{
  "arch": "vit",
  "model": "multi-label image tagger",
  "dataset": "photos of arthropod specimens (BIOSCAN-5M)",
  "train_examples": 195000,
  "image_size": 48,
  "crop_scale_min": 1,
  "horizontal_flip": true,
  "norm": "layernorm",
  "norm_position": "pre",
  "hidden_act": "gelu",
  "head_dim": 48,
  "fused_qkv": true,
  "bias": "all",
  "qk_norm": false,
  "parallel_block": false,
  "moe": "top_k",
  "num_experts": 8,
  "moe_every": 1,
  "expert_mlp_ratio": 0.25,
  "experts_per_token": 1,
  "shared_expert": false,
  "patch_size": [6, 6],
  "layers": 8,
  "width": 160,
  "positions": "rope",
  "pooling": "mean",
  "num_labels": 120,
  "residual_init": "none",
  "optimizer": "soap",
  "beta2": 0.95,
  "learning_rate": 0.0026,
  "beta1": 0.9,
  "shampoo_beta": 0.95,
  "eps": 1e-08,
  "precondition_frequency": 50,
  "max_precond_dim": 512,
  "one_sided": true,
  "adamw_lr_other_params": 0.0017,
  "max_grad_norm": 1.0,
  "sam_rho": 0.05,
  "max_steps": 23600,
  "batch_size": 128,
  "epochs": 15.5,
  "lr_schedule": "cosine",
  "final_lr_fraction": 0,
  "warmup_steps": 1180,
  "weight_decay": 0.04,
  "adamw_weight_decay_other_params": 0.05
}
Rows from expert 5 of block 5, named by matrix and row number. Rows with one number belong to one neuron. Each number is 50 + 12 x the weight over the matrix's rms, rounded and kept within 0 to 99. All counts start at 0.
# up: expert up (model.blocks.5.mlp.up, 8x32x160), inputs 0-31
# down: expert down (model.blocks.5.mlp.down, 8x160x32, transposed), outputs 0-31
up.0:61 43 48 42 44 57 53 33 51 51 48 38 51 60 60 31 36 53 38 38 43 49 51 60 35 45 49 55 37 45 46 48
down.0:31 65 65 56 73 49 34 34 66 54 27 63 71 55 29 47 40 58 43 20 54 36 66 41 48 54 45 58 54 64 44 45
up.1:54 63 60 52 34 32 49 41 43 51 56 59 65 53 61 39 33 79 44 56 59 47 57 67 56 54 32 42 67 18 40 41
down.1:46 53 36 42 30 45 52 21 55 29 55 46 48 47 59 44 47 67 55 63 53 60 52 50 31 46 64 53 39 49 63 63
up.2:52 51 56 59 30 47 47 43 35 44 51 64 66 52 61 56 41 42 54 14 35 54 52 55 53 19 54 56 42 66 33 70
down.2:59 75 40 24 43 53 47 65 55 41 47 42 35 54 51 38 65 39 63 67 51 51 50 68 59 50 52 56 48 52 55 38
up.3:59 53 66 33 37 49 47 55 54 35 58 63 30 48 56 54 56 62 31 60 37 27 54 52 61 52 54 57 57 55 33 58
down.3:60 60 39 64 60 51 56 46 31 37 27 58 54 65 62 61 43 47 49 39 43 54 53 49 39 46 51 56 38 63 31 54
up.4:49 57 61 59 71 58 54 43 49 65 33 27 37 81 62 46 48 39 58 68 66 55 56 56 40 54 48 50 45 62 47 41
down.4:58 44 77 52 53 81 57 59 56 47 41 21 66 58 48 59 63 40 63 38 46 43 48 37 44 57 63 36 31 76 46 43
up.5:61 49 49 37 53 55 59 53 64 53 57 52 28 52 53 55 78 54 42 79 51 37 46 52 55 49 48 38 49 62 50 39
down.5:63 54 44 54 43 56 45 52 53 70 46 33 45 50 49 19 59 49 50 56 49 56 40 77 56 38 38 60 44 37 48 32
up.6:34 48 54 63 59 55 69 27 35 69 45 32 49 67 50 58 38 42 60 52 60 67 21 60 33 34 54 43 25 55 51 49
down.6:63 48 41 56 55 67 48 49 62 52 54 60 41 41 16 52 44 48 33 63 56 64 50 59 45 70 45 43 63 42 62 50
up.7:52 30 43 62 41 68 61 30 55 65 41 41 70 44 69 58 32 42 70 51 37 51 55 45 50 74 40 53 44 62 61 44
down.7:61 58 48 62 38 39 48 57 55 31 50 59 48 21 50 55 29 55 60 54 39 60 48 58 69 46 61 57 48 27 43 60
up.8:66 32 31 40 34 62 72 63 80 58 44 14 52 31 33 33 40 45 53 34 38 43 53 66 65 54 40 27 60 46 50 40
down.8:52 45 34 58 49 63 40 53 44 45 52 52 26 70 60 41 52 48 67 73 36 53 49 51 61 62 50 33 49 51 49 43
up.9:49 30 53 60 31 45 63 35 36 70 63 39 62 43 50 61 46 51 59 55 41 38 36 40 48 43 54 42 55 66 50 59
down.9:67 44 59 54 53 59 46 68 45 46 63 83 70 66 55 63 60 56 42 44 32 41 82 47 45 34 55 56 42 45 45 47
up.10:64 30 41 48 26 43 51 43 48 48 63 65 63 28 37 53 54 41 50 38 50 43 51 46 71 53 45 55 51 49 61 66
down.10:54 29 40 52 64 46 39 48 47 52 78 46 28 48 46 57 40 38 57 58 48 49 56 53 37 45 43 61 48 49 41 59
up.11:59 58 50 61 45 63 35 45 27 49 09 35 57 67 70 20 39 47 64 52 71 51 52 64 44 59 42 54 47 54 42 56
down.11:38 33 51 67 49 42 59 55 37 71 53 46 60 27 84 59 67 48 61 55 78 46 50 33 49 38 38 45 81 46 70 50
up.12:60 41 36 27 67 47 57 53 64 56 74 37 52 46 49 61 34 39 60 72 47 51 28 66 36 45 55 49 49 32 57 59
down.12:52 39 64 61 44 45 54 52 58 51 60 44 37 54 61 52 38 21 54 43 57 62 31 50 71 43 61 56 48 54 28 58
up.13:51 48 50 46 48 54 40 34 53 45 47 38 61 47 42 48 52 63 43 48 68 50 62 36 57 51 50 36 70 61 40 65
down.13:53 47 45 45 70 56 50 60 49 56 56 41 55 56 57 43 42 44 50 44 51 51 51 50 31 42 43 58 58 66 44 32
up.14:31 43 51 51 90 51 60 42 66 53 46 56 43 57 54 70 66 55 50 47 63 51 46 34 50 53 59 39 44 55 58 38
down.14:52 35 46 47 41 40 69 45 43 52 63 67 46 46 61 40 40 57 64 40 32 40 44 41 46 25 23 49 61 66 48 45
up.15:51 54 85 49 51 49 47 46 47 43 39 58 61 50 54 37 60 47 42 38 50 61 51 57 54 49 64 71 42 58 43 46
down.15:52 48 36 64 38 45 42 44 37 55 43 59 46 60 54 36 57 64 41 39 47 25 62 40 41 54 46 47 60 49 56 34
up.16:50 25 54 57 39 57 55 25 55 33 47 57 61 56 56 44 39 61 54 34 49 46 50 31 49 49 42 60 45 36 48 53
down.16:42 82 53 54 72 50 49 70 55 55 53 54 52 48 25 56 46 52 53 41 56 57 59 51 44 65 46 44 34 42 61 43
up.17:42 38 39 52 64 56 57 46 27 69 38 35 37 58 40 47 57 43 40 49 51 46 33 39 36 41 50 47 55 57 49 27
down.17:42 48 57 79 45 54 44 80 61 70 53 83 43 63 54 39 52 52 45 60 69 46 63 45 57 69 39 70 53 42 53 55
up.18:51 48 36 52 63 65 51 54 53 54 50 38 52 51 60 52 36 57 51 53 43 56 56 25 61 44 53 49 36 33 70 51
down.18:40 61 44 55 71 64 22 65 51 48 49 47 40 76 58 36 38 60 53 64 57 45 76 35 37 86 27 46 69 57 37 36
up.19:47 39 42 53 41 46 70 45 32 61 33 38 44 41 55 58 54 24 56 36 35 42 26 53 64 17 46 34 55 56 38 47
down.19:48 53 49 56 40 41 52 16 54 40 53 47 55 27 57 47 28 66 37 53 48 62 30 53 64 39 44 63 36 33 64 54
up.20:46 50 41 48 42 45 56 37 50 49 52 68 54 37 44 61 40 45 49 67 39 21 57 48 36 51 22 47 58 37 58 18
down.20:31 62 23 45 58 44 34 42 41 63 38 46 49 53 62 66 49 59 41 57 56 50 53 59 74 80 65 25 34 43 41 91
up.21:49 54 39 31 60 71 60 57 49 53 42 40 38 65 45 63 46 37 48 54 53 61 48 59 54 53 52 36 47 68 33 46
down.21:37 68 64 58 45 40 39 64 42 55 59 38 53 47 76 45 42 28 56 49 52 58 50 54 58 50 43 53 76 19 60 49
up.22:43 34 45 38 67 53 48 48 62 36 23 52 56 58 46 51 64 46 49 49 54 38 45 55 47 79 49 58 69 40 51 60
down.22:46 67 46 47 73 75 29 45 41 52 51 37 48 50 45 63 56 37 54 50 65 57 67 42 78 54 50 51 47 32 62 24
up.23:28 48 20 47 36 67 53 37 58 55 52 44 55 58 59 79 51 28 64 68 53 52 65 52 78 42 53 59 27 63 48 36
down.23:57 35 35 39 46 29 55 37 48 47 39 38 59 49 52 51 53 50 58 32 50 75 39 51 45 52 81 35 44 55 64 69
up.24:53 55 48 40 51 57 69 51 44 49 63 37 43 46 51 47 32 56 42 85 57 68 55 46 58 50 52 51 44 44 57 31
down.24:46 42 47 50 36 57 55 39 53 41 38 44 62 29 35 46 49 65 41 31 22 37 25 47 33 64 50 28 59 47 41 50
up.25:71 29 61 40 52 56 48 67 55 27 48 54 71 23 44 63 45 32 56 51 33 53 48 47 57 26 54 53 58 22 45 72
down.25:56 50 47 68 38 58 70 53 42 67 72 38 50 47 54 29 45 33 27 59 60 38 59 55 48 38 39 37 68 54 58 41
up.26:28 52 63 60 59 61 54 55 41 52 25 40 64 47 47 40 38 33 64 59 27 56 44 53 28 43 38 52 55 50 53 51
down.26:42 52 72 62 58 60 63 49 40 39 53 63 59 48 49 44 66 58 39 30 22 40 42 52 47 37 49 41 43 59 44 54
up.27:57 40 61 45 39 63 52 57 64 42 44 52 46 49 44 43 65 47 46 53 49 35 57 43 53 59 40 44 72 54 46 43
down.27:47 75 48 70 62 42 49 59 47 42 40 65 34 57 44 50 37 61 42 62 71 49 51 56 54 46 58 71 23 34 62 45
up.28:56 70 44 46 54 50 39 52 46 61 75 38 43 49 38 56 54 56 37 40 52 63 42 61 70 66 56 44 25 44 62 68
down.28:66 36 71 53 23 59 64 48 61 51 55 38 67 26 50 53 74 45 44 34 39 47 38 55 67 40 47 43 73 41 49 33
up.29:58 35 52 32 58 33 46 44 57 44 56 77 49 43 46 65 58 53 33 57 49 42 54 30 50 36 60 47 62 44 34 65
down.29:45 39 48 46 75 76 52 57 37 38 27 39 68 37 53 71 61 30 41 52 61 55 43 40 45 33 59 67 56 34 66 60
up.30:51 70 31 26 45 54 48 55 58 43 37 48 34 54 37 39 60 35 43 56 52 53 45 50 40 37 54 48 43 42 48 76
down.30:51 63 64 53 45 52 49 42 31 47 46 57 62 54 57 72 44 44 55 62 48 36 56 28 65 48 45 51 23 39 51 66
up.31:65 38 52 49 33 66 78 53 62 61 27 39 69 33 50 25 49 48 48 36 33 34 86 25 43 62 34 38 65 50 67 33
down.31:34 68 61 42 49 30 46 38 77 49 40 29 65 53 45 55 30 69 50 30 53 47 25 67 47 43 44 49 68 37 46 53