Weights of a small multi-label image tagger.
Model: 48-pixel images, num experts 8, patch size [6, 6], width 160.
Training: soap at rate 0.0026, batches of 128.
Data: trained on photos of arthropod specimens (BIOSCAN-5M), 195000 training examples, 15.5 epochs.
Rows from expert 2 of block 2, named by matrix and row number. Rows with one number belong to one neuron. Each number is 128 + 32 x the weight over its row's rms, rounded and kept within 0 to 255. All counts start at 0. Numbers have three digits each. After the name is the row's rms in percent of the matrix's.
# up: expert up (model.blocks.2.mlp.up, 8x32x160), inputs 0-79
# down: expert down (model.blocks.2.mlp.down, 8x160x32, transposed), outputs 0-79
up.11 083:069113100101171210097138131113136109100126130159153080151127124107129067183104050072156074220080137145196123123218127136159127110076172115102127140160116148137167131136143108179110174111086161167174119139122160112076176155085116119142115111
up.12 086:136084085091124171088140110103143125128093162113148127121146179107217067159162143068170114140129129161106083140110076107103125159121078172143210110142156145172086131208149145132122147137106102134081160127088160117165132101106151100163114148
up.13 118:092169160055157162095112148103095086085140142169162118147107074157125117075125141127085142126128095075160104094134190117149048077146127172135117087119123133139114193163142182130086165113194130130158144154030145095149165157145093118131172130
up.14 114:137139142097079134164145103191155065112048085109168097102130141106123027177113121051116136136117117149161139149117134124148140116120153143133049179145118112200111127129094125146155161117105214161174124171145106147123112134133082093065086192
up.15 096:088139120169106183148106173141138126113121074138153126145181109110182100183122093099187170101078186157156153078134070193140138155090123077160138140140128105168181141195101135168116120151083180196100105106093137126122155095071058090130135092
up.16 131:150079083155166134104112136115142095114112154150110125108128126103066129165077121071132082115110132160138118102135113128116095124117067129083148095124141150106082102113161060131084119141137118194127079177092174150136081121138153160138138112
up.17 136:153106152093128109075093120129124137114159119150134180111172074152121107121136160176100167090155140126106125142106090165087138183115086111189097111151105094105174145082104080119106137175116155165091099138062120134169116145128128098075169106
up.18 092:138131160068110128128120135070136042158088115096090149108121111104058166123120134088133099129100082111138120051115128108103081094132095206092113126096117161119166078166139091125139102073143124113188126206131155153119139112148115193107152138
up.19 090:048203133131136186131112119123083103116143113171131073171179094153116167120078131116126098124065063098147148099156129213155090120122149047107191152105133117150109152104108082160097150147141137149089087098121160084140140136107118123131163126
up.20 117:097105142122143160167126147133116178103138116164157097142151145082140079124137126111121121150132106140168123150117166124126107089150160178095187147135090122134152182141126146149120135148081108097190158142121185068123114118095094103112083172
up.21 088:108122165131145134139107137099164112215119111135112081101170162088113093135131036123195049192100064139177115133157133165159175110130155130204082164196101132093152092088149107168128159117109124121147100102141109145145127195081058146096106136
up.22 100:097181117043147150124141093145087091079134153115152102148145122170156117068143153099107178101132144101125107152119178113126078113164151104065163183109142126155107199142083135118097105117164206107170168151097173091127175108166099145180133111
up.23 105:134165180122119167107152090090081084138095118115096092153106101129111191123060108115107108123118087114119147084168122150136157134083184089087086127156163143145132103128113112126153156141168151152132093161170081131071131172158182121075154167
up.24 096:128102086084143142177133162152080144044148090176165137104195140136121085137131153084139142119123160160158095141116134107149105138192134121128170138100096134131154134121110126113040165149108138183135154157037129104154162114086091115165081086
up.25 089:130162135148160178145118098121132130113114112137125119213138098152071150146103091160104094145100108069179168095175146163163117122119143047123129119173094084149095153120147127134116175136152181184081097081108082080089150197096121120112198100
up.26 087:111110191101124166161138135093140142120076112128119120141160128068159061139113055072195085127114114122142163066146089134141140102139099149143137126145099149139151142134077115165177143144088184083143140197169087129080114123082088144070115139
up.27 106:123165091100182114073130131107106064054200138193135158146111107144073199094145150167151139099133115069130111112149133128099086093149154125093158114115134144074163129136163101114092161178229149128070125144054143107133177162145167108161207097
up.28 076:127150144131127130105110085077139097140098083122071085111161125113058152121087079105137060179124078100159131089161138160181125131133168137119110136112142150183153159094137111151081188149118122124152067142118085161098153165139086127138134110
up.29 101:097128138171171103111101071099120139128165200124095112160092083142072180070072128144131104121117095056114181080132159157120103088127100151111136102110171101094115191089166144132175132119162139061156106100147136102145129150182168143175205074
up.30 124:144112130163126153130141173168138096178125143135124099142101145152108117166126107132102144142104152171133148196139141094117163066114161140078121201116074108156129091158119175133085121103104127086175120153185139109087120149119119118112097210
up.31 096:097137161117145140121093145069104139208119094145083118138141150090095109163134064116190111150108089166132136086203119176155150122119136157142108148165131137141125101083139148171143196159112083169120105188112070130111179151102136122110087138
down.11 080:140111070048137144133122118112065145105128127105158083079104145128149072156158103187167161109165121125119158141107089114124166195192152165146158106143124139109106115115114118181154132188131122184103112081107126158178101108143143077110055077
down.12 093:103121108131126129128128144144111157115098092131165189133174121128180085037105122137103180134101177157124085121109098117121127197152139106138160163132085156111152156077045118111057074096092150111156123134119188179113139044145101169122121130
down.13 117:093151128071133129100145081159059200101168169127095107162124118129098146076128093174106125115085060069182094111106108158130141121178185111104134123166109138189112154051117144181129134161134174148121161105106132082106111178138138122178147158
down.14 106:118129078144089080120132120132179140104153124140122083180150082151132141110116148118176120127186162095152078113106143131102079136084095154083193082080163103140156142108110132074096099130132148125156128107129155152145127122173211079213179064
down.15 113:072183142082173134147080165106104117077151115199096093163128134147124145135112119168116171084153055091151110085124129177169126104118193095075174172136144121144113112119112099126138153224097133125159126137160161104128159137144148126129128137
down.16 134:124102173116143165186099178123136126179139099096105147107118208110069148141152115167106131092114127157130172131133118122168148104130122113106160131134134112125073115094150090144165089149095107108150153160150150148156119132105147151114087113
down.17 129:094097136115124108097163132131159137085119163142150221177117130191068108144133139145110128130112152085124132160009112140086139154180140099128083038160114115092137125114166126102137133139166132113120119152103104146131120133090132123097179107
down.18 096:115155094160147080169099169133148167120144152104156122118133113093114120117075122130092135101100040099096172120128208144165095122174084157113168193167153149085101169172170075143119147189167195116116097125102179119140084110136135130129136087
down.19 074:099192114082200146122134124133082136121136160149132024137129093194127135181136109163079146121131120126142171114113120114140089116203158079127130135146067093111112081139135081170097172132080157124174147107131145106164159144099086103059148144
down.20 126:111108162154168206120106132091110167106177142140153140138123093108140144129084085141105098126119076134131204137185108110161139058103146138091121162135125177064107088152113122184170159133183150110162182133106110089103138184089114172105113125
down.21 085:202093132146069138103113128077135111166148131077089135096140145119136120160156099147157131139118114146124100153167075140122142168092068141172130156165128147166133171139155134167153050143066132102165110139143098116136141110107109142107088136
down.22 096:147139167109126180131166126150091175093110118147165089157139103118150119136057135072156117127063129158158113072148095092135079105176091154122122120137132170177135157139152134154122169173089123168146098076114155105160074156107100123148133162
down.23 115:149071112166188142138160157152126114182097154114161111159121076151178137121089163144149156080113186154107112102143162101175088106090124058157136125105131095114095128123227175101066129105154138194113117051149090094157098137156104097151135125
down.24 089:117108178146129112168114112170133129118109118110121108065159071141083173076096080120102127086074130151154162120154078110172168120117161126121101144145157148119121139139136113147185108107172155198153123134115084139093139050126102146080174113
down.25 087:118152099053152112107145097137128088155152142093098192150152151150169107130186177101148087112207135108087070107117109084110146157141122123139127127134119123131113138108116124099167170125174094114110188130098133116125164164120128096138093125
down.26 099:144126212170100096116110130062151126147122129070111175140124142125151113123134158117154123139140113114131172132062110137134114141154068216135063120108167133125124149149073100142154113124114111168128084144170119173110144097123128102085168150
down.27 101:115183123116173107090113151097144181122122119150112152200155072149157142123131153121089101114121123084081106119080094169113117138141124151094153160065112105109130085069118154109166103094113141132201108171159120142120092122155151147113117202
down.28 083:164101121091076144155119162088144099131132027056099159112138144139174135165167127084125134119138119123113103106134101132148115129130109152172134179110164164153083179128101093110106101202119113174103112160120072145177165113122113076114108121
down.29 108:151121175159157141186135131118096103212094209105085118108111129093078096154118131103113086084123142185140178154127168101124111136119156064115141095126076038119139077146194125138193200107113112126125159134133102095104128148134103148049180131
down.30 117:163131149132101100142160125121122147170138078079102076073145127089130181175126130133136127143148064155101150115153121080156144132152058132128134118153186116187136104150135089124161104204080171100072154093190132163185109062182186069127115153
down.31 086:097146097074132094088114075127133131142158148163132130113130161163144085138159110151089124145113101150157182240147098133155175101095086132074065138163092112102181167101113136140123117137097131107166171114144176123145123134100113129106109202