Weights of a small multi-label image tagger: activation gelu.
Rows from expert 1 of block 5, named by matrix and row number. Rows with one number belong to one neuron. Each number is 128 + 32 x the weight over its row's rms, rounded and kept within 0 to 255. All counts start at 0. After the name is the row's rms in percent of the matrix's.
# up: expert up (model.blocks.5.mlp.up, 8x32x160), inputs 128-159
# down: expert down (model.blocks.5.mlp.down, 8x160x32, transposed), outputs 128-159
up.0 092 [ 90 116 128 167 156  77 105 147  40  92 145 141 185 207 164  98 124 159 185  84 159  78 128 152 132 117 169 137 129 129 164 102]
down.0 091 [168  72 132  80 131 155 117 129 162  62 116 100 162 129 171 137 102 120 104 120 114  97 105 121 111 176 175  99  88 144  76 180]
up.1 089 [145 166  97  78 145 136 164 111 139  77 140 139 152 135 123  86 116 146 165 128  86 186 132 162 139 153 117 112  72  75 111  69]
down.1 103 [128 128 193 151 158 123 135 138 151 155  75 140 127 156 129 192  52 159 152 107  90 207 118  53 148 139 116 104 172 153  62 145]
up.2 091 [ 99 145 124 148 133  57 128 154 124 104  78 114 127 164 127 105 156 158 144  55 139 141  94 114 128 110 135  82 157 131 144  77]
down.2 094 [ 86 154  94 121 133 110 153 165  67 137 168 141  73  88 168 142 127  89  66 165  98 156 104 203  99 100  77 142 137  91 174 169]
up.3 112 [122 142  90 109 108 154 183  78 102 102 125 175 144  79 135 161 145 193 131 210 125 150 136  61 105 126 140 161 152 127 145  98]
down.3 111 [ 99 101 157  50 155 142 165 146 127 150 135  93 158 133 127 141 103 168 100 111 156 133 164 135 134 130 116  61 133 141 107  81]
up.4 089 [ 77 104 130 149 121 103 150 122 123  93 142 138 188 176 104 154 124 104 150 132 105  94 172 195 112 115 141 170 116 150 168 155]
down.4 087 [108 137 106 106 104 146 104 152 178 160 112 185 123 120 136  81 187  83  79  98 162 133  69 127 151 162 106 139 127 115 141  88]
up.5 098 [169  85 102  85  88  67 199 132 161  81 175 132 141  89 135 155 119  81  84 187  96 159 166 158 122 120 130 162 142 123 196 152]
down.5 099 [ 59 128 134 154 161 135  83 142 146 113 156 118 107 124 103 131  58 143 216 117 159  82 114 112 125 115 138 139 110 162 183  95]
up.6 097 [124 152  97 145 175 176 130 107  70 113 117 121  81 160 119 166 130 120 106 140 125  99 147  94  98 166 166 173 129 104 146 111]
down.6 105 [152  97 133 118 136 111 123  94  99  94  50 149 101 187 140 140 157  61  98  93 144 100 157 156  97  92  80 167 146 112 144 170]
up.7 087 [ 79 125 128 119 150 150 165 119  99  71 131 151 182 127 116 110 130 130 179 134 147 117 122 159 139  66 100 147 156 157  95 130]
down.7 086 [102  96 132 109 147 126 119  44  59 121 146  97 168 118 254 161 129 150 112  85 163 124  78 162 158 148 124 107 103 162 113 100]
up.8 099 [106 129 146 115 102 132  84  87 135 160  94  70 142 160 192  87 166 173 184  82 152 119  91 107 150 174 159 112 132 160 135  99]
down.8 101 [119 135 149 152 181 111 186 165 144 164 154  60  92 110 104 132 158 101 107 135 118 128 127 142 146 146 130 126 116 130 117 162]
up.9 101 [107 154 106 111 163 109 149  93 117 109  78 165 169  84 117 146 130 101  91 129 180 134 143 139  87  68 190 122  99 113 125 168]
down.9 105 [ 60 139 135 132 164  96 171 153 146 144 177  86 128 145 132  94 184 157 167 111 135 133 141 129 112 140 172 116  93 111 131 136]
up.10 099 [ 83 156 101 110 115 128 160 142 104 126  70 137  48 147 151 144 152  85 124 134 151 121 100 123  81  98 157 124 141 103 142 103]
down.10 101 [169 145 146 146 129 166 144 169 132 136  89 169 106 130  83 152 132  94  87 145 167 155 126 119  67 118  92  90 172 125 106 134]
up.11 095 [128 109  95 142 178 131 142 149 114 132  77 108  58 132 157  87 122 144 133  92 139 174  96 110 147 201  77 150 103  61  97 158]
down.11 096 [147 155  86 115  80  77 122 130 158 102 139 166 152 127 165 124  98 140 118  99 180 111  50 134 121 154 127 120 140 129 149 105]
up.12 094 [150 169 142 136  95 191  83 133  98 130 185  91  71 113 119 169 114 131 119 126 138 139 172 155 142 136  98  93 132 138 103 150]
down.12 088 [129 166 107 114 145 130 115 210  75 143 157 170 165 160 106 150 127 159 103 114  92 143 188 117 170 120  80 118 168 150  62  47]
up.13 086 [168 104 120 158 130  50 157 180 171 157  39 160  71 157 108 112 113 114 141  54 127 137  91  56 139 105 124 143 126  99 121 150]
down.13 091 [123 133  95 145 106 155 146 115 137 146 202  73 168 128 157 213 101 203 108 149 132 132 154 121 108  64 148 150 178 138 150 106]
up.14 100 [ 58 133 139 136 107  92 154 216 102 176 175  89 142 177 113 103 140  91 127 112 147 122 131 182 137 164 179 126  80 160  86 138]
down.14 106 [ 80 151 162 126 197 155 113  69  89 168 108 164  75 120 149 111 112 102 106 144 130 155  92 145  87 117 121 119 117 111 107 132]
up.15 103 [122 139 129 176 179 120 121  94 128 140 121  60  67 153 212 147 120 146  94  54  99 118 169 164  84 111 166 102 111  82 157 115]
down.15 100 [136 183  84 146 147 120 177 131 191 166 144 147 158 125 144 122 143 114  96 108 171  60 122  52 109 224 104 190 152 144 159 164]
up.16 104 [124 100 135 138  90 182 124 103 171 153  56 142 135 175 119 131 143 105 170 121  64 113 135 115  66  94 101 119 131 153 156 114]
down.16 091 [113 118 163 123 116  91 168 114 172 129  77 152 142 165 114 109 196 126 168 160 131 143 154 125 157 170 131 148 167 106  96 184]
up.17 093 [ 67 112 122 137 150 143 173  89 162 207 147 150 168  89 141  99 126 161 122 123 118 151 101 106 134 178 135 101 136 135 109 138]
down.17 092 [167 124 150 118 103 121 136 116 152  94 112 163 155 151 108  82 155 133 156 164 187 141  77 169 105  76 136  84 182 163  93 125]
up.18 103 [130 112 127 203 113  98 110  92 153 143 130 132 108 114 140 159 101 162 127 194  64 138 172  75 117 158 110 112 119 166 146 136]
down.18 103 [ 75 143 109  84  29 131  64 138  85 134  45 157 132 146 184 109 136 161 133 145 105 103 119  90 103 133  75 134 147 199  81 117]
up.19 095 [121 108 128 114 147 165 167 115 125 149 120 159 132 123 123 153 106 140  95 137 132 111  63 144  88 130  72 135 215 159 114 113]
down.19 099 [156 120 147 158 192 161 138 135 121 112 160  86 122 121 144  59 169 107 121 146  74 163 159  98 187 151 181 115 108  97 163 145]
up.20 102 [ 83 162 158 102 173 116 161  79 163  89  81 120 123 145 104 109 122 148 129 182 118 188 103  74 102 130 141  70 112  78 111 130]
down.20 099 [150 106 118  93 125  90  70 108 114  92 159 140 172 119 114  90 142 107 100 144 139  78 157 142 139 180  98 152  91 183 143 115]
up.21 093 [151 124 148 148  91 168 134 115 166 119 169  76 164 104 159 164 124 125 141 189 132 147 163  92  84 118 125  48  98 121 139 130]
down.21 095 [112 121 122 167 141 117 118 143 135 175 114 153  72 173  85 159  94 138 102 111  36 133 147 114  83 137 110 160 166  83 119 119]
up.22 129 [132  73 153 160  97  63 156 144 184 185 142 120 134 149 147 125 112 144 149 131 123 135 177 118  65 102 156  93 163 144 138 172]
down.22 124 [144 170 130 119 125 134 169 164 136 139 102 147 125 128 183 134  84 121 102 146  90 130 100 115 119 116 128  99 117  58 115 145]
up.23 083 [108 131 153 192  91  74  83 140 136 129 141 152 139 112 126 139 118 131 108 132 222 106 156 125 103 103 182 208 195 150 148 113]
down.23 092 [104 127 117 134  77 108 119 136 129 159 130 124  87 139 107 182  87 185 143 106 129  91 164 110 147 170  90 187 160 111 160 136]
up.24 111 [136 121 136 146 121  96 118 158  85 108 158 114 106 170 101  83 119  85  73 125 106 143 162 113 100 175 150 154  77 124 128 133]
down.24 106 [167 168 163 131 184 121 176  60 137  93  96 119 141 128 121 132 115 160  87 119  58 138 147 159  68 146 136 130  81 154  85 144]
up.25 100 [113 138 140 120 134 108 171 186 204 173 142  80 135 141 134 134 165  80  91 138 120 147  85 134  98 166 153  94 112  95  76 172]
down.25 108 [129  81 107  92  97 149 144 156 144 132 181 112 196  81 111 125 131 127 110  86 159  73 122  96 154 157  97 153  94 188 180  77]
up.26 100 [111 174  90 103 122 155 207 122 159  99 133  69 141  49 179 160 134 142  97 123 114 140 166 160  61  86 154  68 114  25 159 158]
down.26 096 [ 85 145 134 121 135 108 127 114  95 109 203 179 114 128 103 137  70 175 107 126 130 100 180  97 106  89 116 119  77 160 169  57]
up.27 103 [ 94 143 129 141 162 104 168 164  62 127 198 152 111 128 117 160  96 123  61 120 151 152 110 174 133 141  82 157 147 116  94 152]
down.27 098 [147 141 138 110 130 123 200 194 112 145 131 100  90 139  85  84 160  89 178 133 116 144 160 160 124 150 136 138 110   5 141 151]
up.28 126 [129  99 113 142 114 111 104 168 121 175 155 106 152 119 156  98 171 119 139 125 181 119 186 164  72  84 109  98 168  77 169 143]
down.28 131 [117 135  90 139  86 121  64 124  81 119 108  98  78  86 162 104 216  80 121 144  84 139 151 135 166 175 144 137  89 152 112 101]
up.29 116 [ 80 160 162 108 119  85 144 137 125  90 144  95 148 198  98  83 148 125 106  84 108 122 135 133 118 132 141 116 103  79 115  72]
down.29 103 [158 182  96  49  91 109 157 139 159 103 135 146 160  94 133 127  88 151 177 163 141 174 135 181 113 116  93 136 158  95 162 131]
up.30 088 [176 110 108 173 129 145 143 133 159 179 161 101 115 138 126 176  77 169 161 127  65 106 159  81 110 117  87 102 163 167 157 138]
down.30 089 [113 127 157 110  88 121 151  55 142 139 133 121 147 138  91 128 122  69 115 168 107 166 130 147 168  48  97 105 112  78 155 136]
up.31 103 [ 86 129 172 149 109 131 176 140  63 143 169 134 149 168 109  97  97 135 102 153 102 112  86 154 144 169 143 143 120 207 135 110]
down.31 098 [115 185  62  81 123 113 145 133 121 123 109 146 151  92 174 107 166  90 115 111 142 124 220 109 132  83 144 168 115 147 128  87]